{"encoder_moe": "top_k", "encoder_layers": 10, "decoder_norm": "groupnorm"}
Rows from block 6 of the encoder of a small image VQ-VAE, named by matrix and row number. Rows with one number belong to one neuron. Each number is 500 + 25 x the weight over its row's rms, rounded and kept within 0 to 999. All counts start at 0. Numbers have three digits each. After the name is the row's rms in percent of the matrix's.
After each neuron's rows are labels from the 100 images, of 14976, where the neuron reaches its largest size: "responds to" is what is common among them. Only what is clearly more common there than usual is listed. The data: aerial photos of the United States (SatlasPretrain).
# gate: MLP gate (encoder.blocks.6.mlp.gate.weight, 640x160), inputs 0-79
# fc1: MLP up (encoder.blocks.6.mlp.fc1.weight, 640x160), inputs 0-79
# fc2: MLP down (encoder.blocks.6.mlp.fc2.weight, 160x640, transposed), outputs 0-79

gate.284 081:508509509513522502492486529488490477542524494530507517497491514518500482482462481516508472488530542502517526495442509515510524520487510441543469506467509473459529471480523527541521466522479516517496486462506481500509490540524504477495514505
fc1.284 067:545493509504479486522441465466490532533544503526522524502453572468477538508513498520511455484500535476478508508513517507504501474508524487533533449497530509441536524478493494491465499513490520459530523510486462462494485498502461513524498529
fc2.284 078:520523475526474514523478512535511519487481506483495548498490517532518489529470498516505508437507456503485523545455518491526465507473500498534476536526487496475528493496536535485552504562508462495536475485544519541489418503494516495502486480
responds to: crop field

gate.281 112:499505479501519497522453518494488509518524489499522512490502525490519514544439450504519530466545496548493481500511524532524535506491489465532472475530507510508491540498524461476516456538497501500477484492511476527541546504565481448520476480
fc1.281 100:492452466511469575505515503517474530514515525452500487496492496523470529481475529504479533468545495500484507464454507506463534503507497526518487501505537494517503497481553476519510525516490523539518542491479524488496493513500475538500520530
fc2.281 102:519514494529521449499477521478516488446537475527499498492478485485481502500489529503526535518510511526504465532463500503555530508493489474533466452480459528496486466525494492491485525475527516472503455509530495520502489470500549476497459464
responds to: crop field

gate.318 074:498462505495543518493475489491499499483481484500489518526495487510551469482504545527545495553507510463502521509526506508472481520512545446505497484485491517472514509534493540478470525470509522500549504494467495512502506493490515528515449512
fc1.318 077:477478507496516462475506513508478510518529487468463532487514493508476484488501520563506530498512524452498462530515496530490497528485558475502489499477452496508504519515496569512442499488485513536540519497488483480488503502485514526489544493
fc2.318 078:513497491454482513542446485477494529516566507517503503454494532481501493503457488540525476472455481519468496519534481465540510543484481503500517457518516484530474499499526498457507498523515519502459502460503488474516493486510523501456510522
responds to: building

gate.160 114:513520522543490497519537467524501515529489493511498457512565505473469502525470517523530478526517508479546497498499516510518478510551536489507472521482535549505519503522544519486501516503442527517496468495513527498486510534502479525515502512
fc1.160 103:510500500477481468457433524455479478494475450493497530479481481512521473471514495485495503491499489516509504505510452480497537504476465513550535501500508485499472511414477495489519474517538505483482503563535499486504510491527496506502516485
fc2.160 127:464511501572562516492558515492471505477494495514473507527556511520517479499506462481504516527510565442482491526465543540496495497527507470518468483504496486504525517498524479476522508502496522510510502511520482482479525492486541529491463485
responds to: building

gate.338 112:462517493546485491464480478480496523530518453515520524553515476538499500486481513543549482534537495503493508511507484512492492480492549474511488513477464517550565531493480543515497499457515472516525490466504488510487522475539476509529464508
fc1.338 115:513495475545527496473497488509482514491502485510531553499474496484509475501522517507492528511473535502532437548511519538504520462471486483541480447517505529513466518454514506451517495486511522487488511512498537514550503536510514509505494554
fc2.338 120:525511497539504541542526502482522511508571477489501434482489525547540467519525470504500488508504480502532474512564482497565504499530510536494498471523457508491533516528499471519491502519493513512511516521503466471512529464545554493473461481
responds to: building

gate.276 096:498480497484503519510496438493532501541462468531492514527456466510490508481506504471468466514494545439457472431526509524488509514514478527483515496463490489478561471486501510489468495535491505479504506453476495522498545462525518493534523489
fc1.276 100:513490500498496476477520515486507503530503498472510552461481459516487484503520502489505454462542507517498515463520542519527486578495520454520497532504499460561491461520501502503468494547491506546532505510516501491529488533494487518513490504
fc2.276 120:482523480498514511500471526555494479444503465544488464571507509559488491479463533509508498507496505498518527520517522489483484487483490497474516513479529539489510509484460503468484472493532535502493471507498468507429499529447491521516544505
responds to: building

gate.85 127:552498539490530514480541498490457539493538530550499525516444537474492509501504459515511463481508475524457497490506473513464482528480512478503524520494473465540498533489495485517488529525517487501529489494468495479531516534548532507449505483
fc1.85 112:499543518564475522507494461462517472497522489510504423510517530497498512485452513498523494466528522503487554477486442485536471483492501524522496480519507574491533532510446476515504477521502507434511463472499525441503483545496516493510515534
fc2.85 110:525535519508531508480481470509477496478536483554489493528513516502480478540506455495519515477501512505478484505543531504475462500482510490478485513513493478437502499514514472513519483514512526535573474457483484510511496475506476515465518476
responds to: crop field

gate.306 060:540491514509532504535511511480441541536501461490483514540473509552453496504465499483500502473527549492474543508485493522464511464453535511482515469502504498495463488525512474540515494525484496525473478510509516480511498539512486446499522478
fc1.306 044:535455478482550509536495493465480520498503467468466501489480488512489524502497529483498510466514497505506493535520494483503472476522509534499517480527516507464433495495519435516498522479491511519467513501521498476478431509482527515458510443
fc2.306 053:505464509530496470510498490489488488512466466464554480514486523510467532495483484511486514533508453463525561471523492463470484465514489520500521482476470498500507531496471510453519534522487514561515494485499501526503596540506529498497465523
responds to: building

gate.328 084:477516483472496482521471521482481487508522503453555542465519497468497473516471522502509492511512508479520475476497562520523508504486482508554449469499516495477518518478515513457458485488529470488522455490513496466525487520528485517497512479
fc1.328 070:532486521489484531513505497527467508467504473506522486513518556524476517484516524545514517472444488527486520518499547495462510566476485486489512576492478487492516476499533500499463469484509518525500483495489475504519520503459503500501475506
fc2.328 075:477491532524524516464488487528496455484497466473525506512496500482480481551508539547510484500506490476521486521483493471499485476465525464512530479486488518482478545520517528474518540547533515489554525499522522483517551515481527481507541481
responds to: building

gate.42 060:490497528459503516479499506522469458541477524461479486490503495525506482531500489477500500492532503478548465472513530467492480520483475491453502482490519484524492449476487503537470515538501517473536497551501493495495486460543496475512486498
fc1.42 056:463497510516521515518458499481502529529511461523505510491493514481467495455477493529486471530483505461479514541529485494515527536481477510556467526526490536540455519493499473507501486498505448555515546479486478531469501495471540504512491503
fc2.42 067:527522499445506502493498518489492480497472484479472479483561527504483490520456491525480486499509463499538442523472530496498504482503515520443515488473477517508488488556504563500490496482484511482516435532472495509528540507503520521513480552
responds to: building

gate.412 100:440476471487534463548525481524506554475476511489538481516488477484520501477486504479469546521490534514530485565457473539509474501522479518509511484513493516544498510449501532483494449486501474488517483480488502493535560523479480498525543547
fc1.412 077:522541488516536487515514517541493549494486506469526462500523551477538510464489530465466554497479497474485520549485499463501519489509484488518491490477456477505496510476504515503478468499506518492490449455471520503506510503488480491528523542
fc2.412 080:471497525515521490504503513513526496518490534517546509503512540494523508459517582489522470536512457525469530502483487509504487504580477488501479521493495487478505499524504540461557537489526508481507485506512526445477456499533527514526484507
responds to: building