A small image VQ-VAE, trained from scratch: decoder widths [48, 96, 96, 96].
Rows from block 6 of the encoder of a small image VQ-VAE, named by matrix and row number. Rows with one number belong to one neuron. Each number is 128 + 24 x the weight over its row's rms, rounded and kept within 0 to 255. All counts start at 0. After the name is the row's rms in percent of the matrix's.
Before each neuron's rows are labels from the 100 images, of 14976, where the neuron reaches its largest size: "colour at peak" is the nearest of a few named colours to the mean colour under the peak. Only what is clearly more common there than usual is listed. The data: aerial photos of the United States (SatlasPretrain). In brackets: how many of the 100.
# gate: MLP gate (encoder.blocks.6.mlp.gate.weight, 640x160), inputs 80-159
# fc1: MLP up (encoder.blocks.6.mlp.fc1.weight, 640x160), inputs 80-159
# fc2: MLP down (encoder.blocks.6.mlp.fc2.weight, 160x640, transposed), outputs 80-159

colour at peak: black (61)
gate.346 106 [108 122 139 149 104  99 141 133 120  85 114 119 110 146 133 172 149 127 102 128 139 110 136 154 151  93 157 162 138 127 152 169 123 140 150 109 126 144 168 109 101 112  80 128 182 118 147 123 138 151 123 127 143 150 100 122 118 107 132 144 161 108 153  93 125 109 158 134  86 119 146 143 113  81  86 157 161 142 123 145]
fc1.346 091 [128 127  95 127 152 124 150 128 117 158 161 148 144 125 109  82 121 143 135 160 141  98 129 110 128 168  84  81 147 150 108  99 115 102 117 119 157  89 108 124 148 126 134 123 128 149 124 164 123 133 148 108 138 158 128 129 120 118  97 125  98 130 158 127 128  99 107 152  95 156  93 138 104 149 141 113 174 151 140 117]
fc2.346 097 [119 137 107 162 101 126  89 146 140 127 120 108 163 107 131 166 127 140 102 145 157 110 114 122 124 103 169 132  90 122 157 138  90 150 118 141 145 138  90 157 112 115 178 147 105 138 104 112  97 143 166  79  84 136 127 117 132 134 118 144 150 108 143 138 141 113 172 130 121 137 167 132 167 113 156 125 144 133 130 123]

colour at peak: black (31)
gate.513 085 [ 62 140 148 108 100 135 182 110 111 144 132 157 165 113 148 110 109 112 150 158 119 135 104 150 132 128  79 156 144 148 133 129 131 123 100 124 108 172 141 127 159  95 111 158 151  90 159 137 114 107 120  96 116 148 143 145 132 120 138  96 118 114 113 112 123 107 142 130 108 130 128 123  97 115 122 136 176 117 115 140]
fc1.513 086 [123 154  95 124 122  95 140 113 107 116 180 149 136 119 126 103 164 110  96 125 131 197 131 121 153 131 164 136 130 164 115 113 106 136 149 134  97 140 101 144 126  91 142 152 134 153 100  90  95 163 115 146 118 141 110 110  64 101 181 151  90  79 162 114 118 100 122 132 111 116 117 105 108  96 102 128 173 113 116 118]
fc2.513 099 [139 134 166 137 121 141  86 166 139 129 105 152 129 126 118 126 129  82 141 105 124 163 140 150 148 143  96  91 139  69 158 132 136 119 144 118 160 135 110 121  88 130 120 102 143 129  85 155 138 138 148 174 115  97 112 155 178  96 118 185 137 170  86 109 117 103  96 148 119 146 115 121 103 164 141 122  88 158 113 126]

colour at peak: white (48); pink (44)
gate.403 118 [146 176 105  91 136 154 123 109 132  88 149 173  99 121 106 142 101 114  84 110 122 153 169 105 123 141 146 111 144 117 116  59 102  75 131 148 140 152 116 121 115 106 105 127 116 125 171 125 148 117 120 157 145 176 158  90 132 108 126 153 131 107 120  94 122 107  54 165 153 134 108  93 143 148 137 143 140 139 115 160]
fc1.403 112 [129 100 128  95 102 131 111 144 109 152 143 110  87 158 140 139 142 143 103 161  96 136  89 143 134 109 146 102 148 127 133 115 154 117 137 127 146 148 123 181 113  89 121  87  87 106 153 104 111 131 152 156 168 151 147 135 167 124 141 101 139 138 115  99 161 111  70 147  83 154 123  65 149 147 132 118 141 147 138 136]
fc2.403 131 [110 138  77 129 138  96 106 114 149  88 119 149 148 143 111 103 146 127 126 146 152 127 126 161 136 150 145 153 140 106 124  98  83 111  92  93 136 138 143 118  93 133  84  77 142 155 116 157 167 128 116 104 106 174 146 118 153 112 158 133 137 139 145 142 173 155 114 119 153 145 132 134 109 130 125 158 100  78 178 146]

colour at peak: black (43)
gate.256 107 [116 130 158 126  89 129 160 139  79 118 104 184 113 155 144 169 126 152 139 119 185  90 112 137 145 145 112 137 140 130 131 144 144 153 120 109  92 147 168 134 128 139 120  97 139 160 118  90 133 147 124 131 140 115 104 106 131 119 135 115 141 110 136  91 136  79 180 123 127 156 131 147 152  83 123 157 167 142 142 100]
fc1.256 109 [143 181  74  91 130 135 134 139 144 126 130 127 167  77 114 141 145 107 146 100 161 142 125  75 130  88 123 137  92 159 152 128  72 123 136 125 128 126  96 109 118 132 143  77 110 138 104 112  76 110 141 167 126 136 152  91 113 169 123 191 126 114  97  92 128 109 158 110 109 159  88 118 157 152 123 108  93 152 148 100]
fc2.256 101 [113 145 123 145 142  63 113 125 109 113 146 159  81 138 144  95  85 140 142 118 182 121 105 176 144 146 121 130  93 114 141 118 159 107 151  98 146 136 117 109  98 125 119  99 154 135 158 172 140 143 135 138 144  91 116 174 134 133 103 115 149 136 132 134 135 100 160 148 173 117 131 142 131 161 133 150 117 120 118 179]

colour at peak: black (63)
gate.614 071 [115  94 110 135 124 153 155 144 107 139 150 125 122 174 154 169 124 114 137 122 105 137 141 139 140 137 162 135 105 112 116 106 124 148 154 156 120 106 148 122 125 152 116 140 147 121 101 121 140 121 110 121 149 140  84 175 166  51 138 155 135 121 108 107 133  94 112 139 153 115 150 130 130  99 106 155 117  78 105  99]
fc1.614 065 [146 128  88 123 153 159  97 114 101 117 118 127 128 103  87 105 136 128 101 142 140 157 117 127 174 133 124 120 138 142 154 123  75  74  71 100 131 119  64 144  92 108 111 130 128 135 147 131 109 126 134 162 124 128 122 112 116 136  91 169 136 138 135 159 138 131 101 128 113 146 113  96 141 122  95 142 142 154 127 141]
fc2.614 062 [160 118 120 125 132 128 100 136 112 111 111  97 127 129 131  84  87 112 186 127 122  96 151 135 183 121 126 144 131 115 142  68 148  90 134 110 147  98  75 133 116 136 115 120 105 154 141 132 136 138 157  99 115 131 118 179 103 138  96 170 125 120 127 128 133  87 149 150 110 140 147 126 135 113 101 156 143 112 120 114]

colour at peak: brown (92)
gate.198 107 [119 104 146  95 128  94 108 132  84  93 102 130 158 115 111 104  97 123 128 115 146 148 142 142 130 167 151 104 138  94 115 107  81 115 136 101 132 162  91 104 179 107 138 144 144 142 124  86 162 142 138  89 155 124 132  88 148 142 121 161 116 129 139 177 128 136 130  92 122 142 128  95 143 150 125  65  96 142  94 136]
fc1.198 106 [145 156 133 170  94 100 119 173 146 109 136  95  99 109 105 123 148 140 138 106  74  86 164 142  71 190 149 140  91 152 180 115 134 136 139 100 128 135 116 194 111 165 135  99 147 133 159 151 130 129  99 148 124 127 110 100  99 128 128 126 122 108 132 129 140 115 125 150 164 160 142 168 138 115 157 117 132 143 149 149]
fc2.198 101 [163 112 133 110  98 162 133  96 157 152 106 133 154 153 110 149 155 133  97 161 115 131 105 139 125 116 125 158 131 119  91 118 153 154 105 150 171  76 128 127 135 116  76 129 109 133  98 158 128 124 140 119 122  66 133 122 162 118 129 106 164 123  79 116 132 140  96 147 124 146 146 144 133  83 150 134 119 117 105 132]

colour at peak: pink (37)
gate.28 101 [120 119 110 103 165 140 138 172 161 109 149 134 171  91 144  99 146 144 140 109 117  84 154  95 108  94 123 128 108  82 176 144  93 111  94 134 107 103 132 139 133 158  90 120 140 133 179 115 126 124 119 136 174 161 168 157 127 131 139 100 148 136 165 148 144 140 145 135 109 170  89 141 174 163 137 175 114 115 124 141]
fc1.28 139 [101 115 137 113 126 145 119 151 137 123 148 115 196  96  95 134 156 145 129  88 154 112 114 115 116 125 132 111 106 161 103 162 115 143 108 122 127 164 109 134 141 147 108  92 131 110 151 119  95 146 105 178 111 116 149 151 119 159 150 122 148  88 149 145 107 128 154 145 118 181  65 117 146 132 136 150 137 180 148 111]
fc2.28 106 [125  97 106 102 130 150 148 122 108 125  78 136 134 154 154 122 139 139 112 149 100 113 148 120 185 119 143 122 135 135 115 103  95 128 141  99 145 109 142 151  95 161  87 117 131 169 105 133 115 161 150 139 105 157 144 147  95 143 128 146 142 120 167  97 107 148 132 122  98  92 165 100 158 124 130 132 117 149  89 130]

colour at peak: brown (81)
gate.389 097 [116 128 182 111 153 115 157 125 119 167 108 166 122 143 100 113 100 170 165 129  88  92  82 115 133 120 101 121 130 158 168 161  63 134 131 160 115 156 130 136 125  74  88 104 169 117 128 135 145 112 139 124 143 129 154 118  86  73 148 151 116 150 170 131 114 108 118 127 109 122 134 113  79 100 169 133 126 106 118 125]
fc1.389 097 [140 131  54 143 103  77 127 163 170 124 125  90 143 116 144 126 141 133 142 141 126 155 172 157 143 156 156 130 116  85  67 120 166  97 136 116 154  92 160 134 152 114 147 151 122 111 117  98 116 167 119 139 133 143  90  98 153 145 143 146 112 121 135 111 114 161 136  96 107 106 107 170 178 171  97 112 147 142 140 136]
fc2.389 099 [111 102 130 107 159 137 101 123 111 142 101 133  82 127  76 110 133 145 127 144 132 138 129 121 127 143 146 120 121 154 131 141 158 153  73 150 126 132 148 125 141 155  75 128 164 161 162 131  79 140 160 129 138 129 165 141 133 127  99 112 133 114 133 147 138 106 157 119  74 134 108  74 151  84 156 126 124 120 129 141]

colour at peak: grey (91)
gate.248 096 [ 84 142 156 136  89 123 111  97  85 160 136  89 149 111 166 160 100 113 113 104 120 117 122  87 151  98  86 144 116 131 174 110  89 100 102 127 149 135 149 139 138  83 133 123 129 139 155 138 158  76 142 132 182 130 152 147 130 128 143 128 129  99 145 125 142 134 117 111 113 126 102 163 119 154 151 138 179  71 111 146]
fc1.248 093 [127 133 111 111  91 105 140 124 117 178 140 123 111 111 178 148  89 133 103 169 151 100 102 102 117 150 122 147 126  93 116 122 121 125 193 156 166  95 148 151 116 135 132 139 131 135 105 138 144 185  89 100 155  96 148 111 130 116 135 158 113  82 114 101 155 190 124  98 102 109 103 141 145 131 124 102 140 114 102 132]
fc2.248 094 [127 146 136 127 139 137 108 118 172 118 141 134 120 122  94 154 128 138 111  93 110 114 149 149 143 121 122 187 154 142  84 127 151 136 132 176 124 139 140 108  90 109 102 150 113 104 173 158 116 150 105 133  98 136 101 127  96 134  80 103 130 127 128 165 135 153 110 102 154 129 131 108 124 129 152 116 151 104 169 133]

colour at peak: brown (74)
gate.175 107 [131 140 114 152 121 145 114 156  74 143  97  94 132  90 108 164 129 124 128 123 108  92 134 105 113 152 111 176 126 123 117 128 140 184 139 154 125 158 115 129 143  85 124  79 182 106  85 150 118 165 143 156 148 103  94 102 120 127 123 125 114 172 156  60 147 106 124 146 145 119 104 122 104 126 177 154 114 140 149 185]
fc1.175 109 [141 120 135  80 192 165 126 139  71 130 111 156 124 151 150  91 137 116 139 119 139 122 121 112 133 103  88 115 108 101  90 136 145 187 164 162 147 150 106 136 157 119 124 107 133 104 144 121 151 132 106  73 156 126 157 123 100 133 119 111 105 126 135 130 154 107 170 152 172 107 107 130 105 182 159 101 123 116 144 110]
fc2.175 120 [157 119  84 123  95 128  74 123 156 122 125 104  92 114 115 140 146 109 110 159 131 114 132 137 162 139 129 115 153 118 142 148 127 108  96 125 131 135 110 147 100 193 112 139 154 154 121 107 114 128 112 107 101 146 110 126 167 136 150 146 131 132 151 146 140 100 120  99 156  91 110 110 105 114  91  98 110 154 152 110]

colour at peak: pink (43)
gate.124 092 [123 149 167 141 125 102 116 147  94 129 103 142 119 102 107 165 162 123 137 151 158 121 151 117  95 182 138  98 151 112 117 127  63 119 146 126 143 103 103 132 153 114 147 106 102 117 126 129  93 100 103 117 124 125 139 168 129 166  94 127 199 159 159 145 161 102 164  96  98 105  74  83 133 130 105 163  99 129 126  95]
fc1.124 082 [125 143 167 111 156 141 107 109 140 135 103 154 105 146 137 145 139 119 133 165 124 135 146 111 125 187  86 118 118 131 131 138  63  85 130 142 106  82 130 147 155  94 166 124 119 118 100 140 124 152 116 114 112 111 110 147 197 168 112 132 156 154 138  95  96 165 178  86 110 114 136 102  97 111 149 171 113 105 123 113]
fc2.124 102 [112 114 134 139  83 141 155 116 145  84 121  91 101 103 128 130 143 152  90 102 122 134 154 122 170 111 158  93 135 105  87 147 124 156 106 159 113 105 141 102 126 142  86 114 126 176 161 106 168 117 108  75 147 131 143 140 108  98 123 100 141  94  87 137 193 136  61 155  97 137 107 138 116 171 138 101 138 141 120 135]

colour at peak: grey (94)
gate.340 083 [129 157 114 102 152 105 121 126 117 159 161 140 134 123 155 136 130 144 104 104 157 133 166 120 140 122 115 166 152 120 119 143 139 117 146 178 119 134 129 141 162 116 139 155  83 169 157 126 180 133 107  94 142 148 124  94 139 123 123 123 162 158  93 107 137 136 110 118 104 153 135  73 122 154 127 125 151 140 113 129]
fc1.340 069 [131 108 152 113 112 144 129 153 109  82 127 110 147 108 120  86 114 121 153 139 133 125  97 147 152 115 151  75 104 114 111 170 107 143  86  83 128 182 158 115 108 133 105 133 188 121  99 118  87 142 131 146  91 122 128 163 129 139 139 138 149 142 160 150  95 125 151 154 170 158  90 173 135  96 121 168  69  90 144 113]
fc2.340 081 [143 122 164 159 148 122 152 141 144 159  87 122 139 142 159 144 140 136 133  96  92 119 126 137 107 137 135 104 113 137 145 176 109 137 179 137 148  96 104 107 131 118 101 149 140 138 138  91 107 152 146 107 140  93 135 117 114 161 121 145 132 113 137 135 148  90 121 114 142 149 113 115 135 134  88 155 102 150 101 109]

colour at peak: black (64)
gate.330 094 [131 131 142 130 134  86 123 131  93 128 146 141 107 114 146 151 148 122 161  86 108  92 110 144 126 114 141 104 145 153 152 116 136 149 145 114  98 165 157 139 163 128 110  97 144 145 127 118 162 132 101 114 159 142 129 121 132 117 139  85 125 133 156 119 134 140 136 148 157 114 139 119 156 110 141 113 110 151 109 133]
fc1.330 077 [109  92 132 142 103 134  77 141 128  97 129 134 126 159 131 127 135 128 103 129 121  90 160 169 117  84 121 120 122 108 153 127 153 149 145 138 119 126 127 150 175 110 108 132 137 131 148 140 101  71  98 142 162 110 133  96 144 124 165 120 121 112 106 129 100 123  95 177  92 109 110 123 165  79  88 128 114  86 128 147]
fc2.330 085 [ 63 146  76  85 141 102 141 147 173 111 143 136 114 117 152 119 133 149 172 141 147 154 114 108 169 101  77 138 137 167 130 135 101 118 120 155 145 111 101 123 141 107 113 124 150 169 136 104 129 134 157 157 112  94 129 147 175 113 104 133 147 159 126 140 141 156 132 144 106 146 189 141 125 140 121 139 128 149 130 119]

colour at peak: brown (64)
gate.51 087 [156 133 121 165 167 152 137 145 121 165  98 126 131 127 141 152  88 149  93 119 100 173 132 105 109 137  96 105 125 115 155 120 116 142 188 152 122 122 124 151 170  96  91 141 135 156 104 108 141 137 133  99 166 101 147 123 163 138  68 118 150 173 129 121 110 107 144 172 153  98 129 137 122 132 117  72 142 143 172 148]
fc1.51 100 [149 149 150 128 110 120 124 130 128 131 162  75 154  93 141 124 112 128 138  76 117 102 136 126 129  81 103  76 154 114 133 132  90 133 148 121 118 124 123 122 192 109 161 164 192 170 183 123 154 138 137 159 165 122 178  92 107 120 182 167 105 113 142 136  91 132 129 141 131 118 123 119 169 163 132  99 134 158 112 122]
fc2.51 090 [138  83 112 136 140 116 128 161 109 100 124 125 131 148 119 104 138 143 102 145 108 109 106 164 102 185 182 151 136 131 176  98 162 106 109  89 144 141 115 139 165 133 120  64  91 119 112 114 121 124 148 145 116  83 154 125 129 117 109 121 111 147 155 112 103 111 115 147 130 160 131 123  63 123 159 126 111  88  99 139]

colour at peak: white (58); pink (40)
gate.503 107 [109 118 127 115 108 130 153 140  63  81 105 124 148 111 116 142 121 125 137 123 119 153 123 111 147 143 109 160 109 107 137 130 125 143 121 131 119 128 105 128 126 174  99  67 149 150 147 128 108 151 138 141 146 118 164 144 120 128 170 135 172 134 153 124  93  94 159  94 150 142 142 147 164 101 140 129 145 116 144 161]
fc1.503 087 [ 90 142 156 138 102 117 137 120 142 145 107 140 166 120 134 141 151  96 113 143 137 146 116 109  77 151 128 152  84 119 115 128 117 113 169 118 146 130 149 102 118 150  68 130 134 126 147 124  89 152  98 156  90 127 149 115 126 133 179 178 126 142 157 125  93 139 121 109 111 114 135  81 171 135 131 139 139 152 170 132]
fc2.503 098 [ 94 127  94 108 130 155 130 132 127 127 108 124 118 145 115 174 144 115  83 121 157 164  81 150 124 139 133 126 142  87 160 133 113 110 122 158 135 111 142 116 101 137 139 108 135 134  58 112 137 165 101 123 150 131 204 104 122 109 127  85 136 105 123  91 101 145 140  90 123 128 159 160 118 123 102  93 113 167 138 145]

colour at peak: brown (76)
gate.440 122 [121 121 115 132 106 121  97 153  83 131 106 100 139 100  71 108 127 153 108 134 146 156 151 132 192 156 124 121 105 133  89 146 155  92 104 148 182 164 135 125 111 107 146 124 121 133 104 156 131 156 125 100 116 178 120 130 130  79 116 126 139 103 118 104 102  82  77 107 147 147 148 107 117 114 135 160 134 145 137 129]
fc1.440 114 [ 93 113 183 140  89 121 158 109 106 114  93 124 138 128 147 129 135 108  88 171 136 164 115 113 160 169 146 110 128 120 100 144 123 133 108 142  93 116 135 123 126  76 105 152 115 111 147 138  84 113 139 121 166 143 154 166 100 124 134 116 136 114 104 137 126 157 104 112 163 133 178 119  84 104 138 187  95 157 141 153]
fc2.440 136 [121 137 126 136 160 137 118 103 126 144 131 143 130 130  88 109 158 147 145 116 133 110 149 124 125 105 130 160  81 142 140  94 110 123 160  91 148 128 133 144  90 141 112 117 155 153 127 137 113 118 109 112 122 149  58 111 114  87 122 101 149 122 149  89 160  95 113 137  83 124  63  97 140 145  99 111 121 136 130  87]

colour at peak: green (25)
gate.485 102 [137 137 137 122 107  95 137 177 104 111 136 119  97 144 151 127 152 112 131 148  95  88 113  95 147 137  94 144 159 145  95 151 132  78  89 143  96 117 134 163 146 199 116 162 186 111 115 148 182 150 121 111 125 131 117 102 112 131 135 120 117  95 131  90 137 130 127 149 139 138 127  87 131 142 137 125 149 103 152 153]
fc1.485 108 [132 139 108  90 164 139 128 164 160 105 125 135 106 103  99 123 161 135 145 113 184 139 146  71 166 141 105 131 145  99 138  51 160 138 107 126 177 131 141 149 114 134 135 144 130  97 169 125 142 153 141  93 109 126 108  95 157  92 161 107 139 115 104 126 160 136 140 127 179 145 135 118 157 182 131 146 126 104 173 162]
fc2.485 099 [138  67 115 117  89  97 112 137 102 194 127 110 145 135 125  95 113 172 152 119 118  91 132 138 115 122 166 134 115 110 142 141 104  87 136 134 122  99 138 117 149 122 119 140  96 121 110 152 110 119  90 114 117 164 143 149 118 119 134 165 128 130  98 159 154 152 125 143 135 117 136 179 114  71 142 129 133 156 120 167]

colour at peak: pink (40)
gate.127 086 [141  98  90 125 139 124 155 153  84 143 122 137 116 117 103 108 131 107 134 134 113 139 117 156 135  96 152 140 106 127 165 135 146 133  82  93  97 116 102 141 150 143 147 118 177 127  59 101  94 121  97 136 113 151 128  91 134 104 161 108 128 111 168 139 100 124 136 126 157 101 135 144 137 158 115 146  88 140 117 167]
fc1.127 085 [120 117 117 171 112  99 156 116  72 128 142 118 121 136 148 153 128 141  85 137  91 154 150 115 110 160 156 135  98  58 144 148 129 178 100 139 154  91  85 124 146 159 113 146 131 119 132 103 163  94 121 123 106 136 105 145 166 106 140 135 156 160 131 169 124 118 120  98 118 142 143 133 136 164 130  94 101 123 138 131]
fc2.127 089 [ 73 125 133  93 154  83  98 132 158 114 124 154 118 133 142 120 139  95 137 125  85 129  89 192 139 115 150 119 126 119 126 159 129 129 120 138 156 123 151 116 114 131 132 124 168 121 143  82 122 176 142 126 182  94 116 126 138 141  98 104 106 125 160 132 125 171 154 109 100  92 129  97 122 108 127 158 106 155 155 138]

colour at peak: brown (86)
gate.374 108 [122 122 139  98 138 149  90 144 118 134 113 124 109 177 135 125 128 138 167 140 122  80 147 148 121 152 129 111 141  89 162 140 104 111 176 164 147 137 131 161 129 131 106 141 120  93 158 145 139 125 141 140 146 134 110 156 117 135  95 106 147 160 175 177 147 130 149 108 155 110 166 137 137 102 132 155 132 125 115 125]
fc1.374 115 [105 102 144 109 105 176 157 128 108  81 107 214 157 182 136 112 111 122 180 163 155 139 116 152 137 133 119 147 148 102 120 136  95 135 140 111 126 151 167 118 127 149  94 122 121 127 124 126 162 125 167  67 142 137 153 116 174  98 137 113 145 159  90 159 123 149 151 143 122 108 129 124  82 126 154  94  92 104 125 115]
fc2.374 110 [ 67 133 124 100 143 106 130 160  89 152 141  90  87  90 100 140 182 160 124 150 115 124 146 161 127 103 142 153 137 104  95 140 120 126 100 146 120 118  88 168 127 121 179 137 152 135 162 122 142 130  86 122 113 135 104 112  89 124 134 109 101  60 149 157 160 115 174 124 119 116 127 140 152 142  97 144 152 131 140 115]

colour at peak: green (25)
gate.155 091 [165 124 121 129 150 112 127 140 118 143  85 152 132 146 113 108 128 131 150 108 120 102 113 147 127 130 120 146 126 131 135  65 110 113  98 154 127 110 148 122 114 108 142 147 123  95 100 188 113 117  96 102 133 127 149 118 111 106 170 123 121  77 146 107 108 115 160  99 167 141 150 133 149 127 186 102 135 102 149 155]
fc1.155 091 [139 108 120 130 131 150 116 150 115 114 136 109 117  81 122 153  96 119  86 155 119 138 125 149 149 130 116 108 109 115 104 154 226 158 151 102 151 143 108 146 150 137 116  88 138 165 140 119 142 117 151 144 155 150 108 112 133 141 115 151 159 159 125 126 112  98  92 116 111 120 131 159 164 121  92 135  97 139 122  87]
fc2.155 103 [132 172  96 165 167 140 120 111 131 111  82 149 110 182  97 132 123 140 129 152 137 181 126 115 139 112  82 101 150 135 137 100 141 151 138 115 108 172 105 119  86 164 134 119 109 145 156 145 131 180 154 167 108 124  99 135 167 176  99 102 126 126 144 124  88 149 115 137 109 164 106 129  95 175 147 133  86 141 136 104]

colour at peak: pink (53)
gate.205 075 [ 81 102 114 134 128  94 161 103 114 151 156 121 124 154 133 111 104 131 113 175 147 152 160 170  62 142 117 139 126  92  81 154 130 128 122 130 143 102 103 173 118  88  91 171 135 119 106 146 163 170 175  90 120 141  87 118 136 152 148 160 106 173 117 128 127 117 159  96  99 130  92 147  97 112 107 129 135 136 128 133]
fc1.205 067 [115 140 118 125 122 159 101 153 110 130 148 108 161  92 143 121 157 106 129  94 155 163 110 102 173 138  76 135 164 153 129 136 138 155 138 159  84 114 109 121 164  74 121  99 113 126  67 106 144 149 128 137 152 146 120 116 143 134 115 144 137  98  96 135 175 120 146 125 136 162 117 130 156 126 114 128 159 145  92 168]
fc2.205 064 [143 141 113 132  97 142 127 136 144 119 144 131 116 119 154 140 141 112 121  91 145 124 119 160 155 165 121 143 124 118 105 116  98 109 158 184 144 120 133 124 100 118 150 124 112  73 124 133 130 114  99 121 121 144 105  79 144 127 164  90 149  70 152 132 131 104 136 120 130 123 121 123 114 123 134 151 137 119  78 164]

colour at peak: black (42)
gate.439 096 [ 96  97 149 130 114 115 131 171 138 154 156 183 151 134 149 133 156 159 117 111 132 109 127 118  97 114 156 111 135 115 124 136 124 148 125 141 125 144 151 164 127 145  76 135 154 108 122 104  97 151 138 129 128 136 135 126 134 132 191  98 107  87 194 108  91 168 118  90 148 116 150  87 150 120 138 158 143 131 138 167]
fc1.439 105 [ 96  73 104 159 132 126 158 136 143 125 167 101  94 141 155 121 114 120 141 121  96 116 125 147 132 116  93 112 149 157 147  89 110 152 169 101 117 121 148 146  89 115 170 151 103 125 141 132 170 139 122  67 138 114 134  92 172 168 158 152 110 187 127 148 129 124 113 100 151 152 150 129  63 160  85  96 118 121 119 162]
fc2.439 115 [124 132 157 107 150 150 115 133  98 122 111 140 132 146  85  88  95 128 169 140 173 136 108 149 129 124 159 179 107  74 120 140 128 144 129 171 162 144  78  83 158 119  82 117 102 114 128 212  85 106  93 107 111 143 124  87 114 139 167  96 108 127 132 149 129 105 142 163 120 124 100 127 152 131 126 124 126 145 138 132]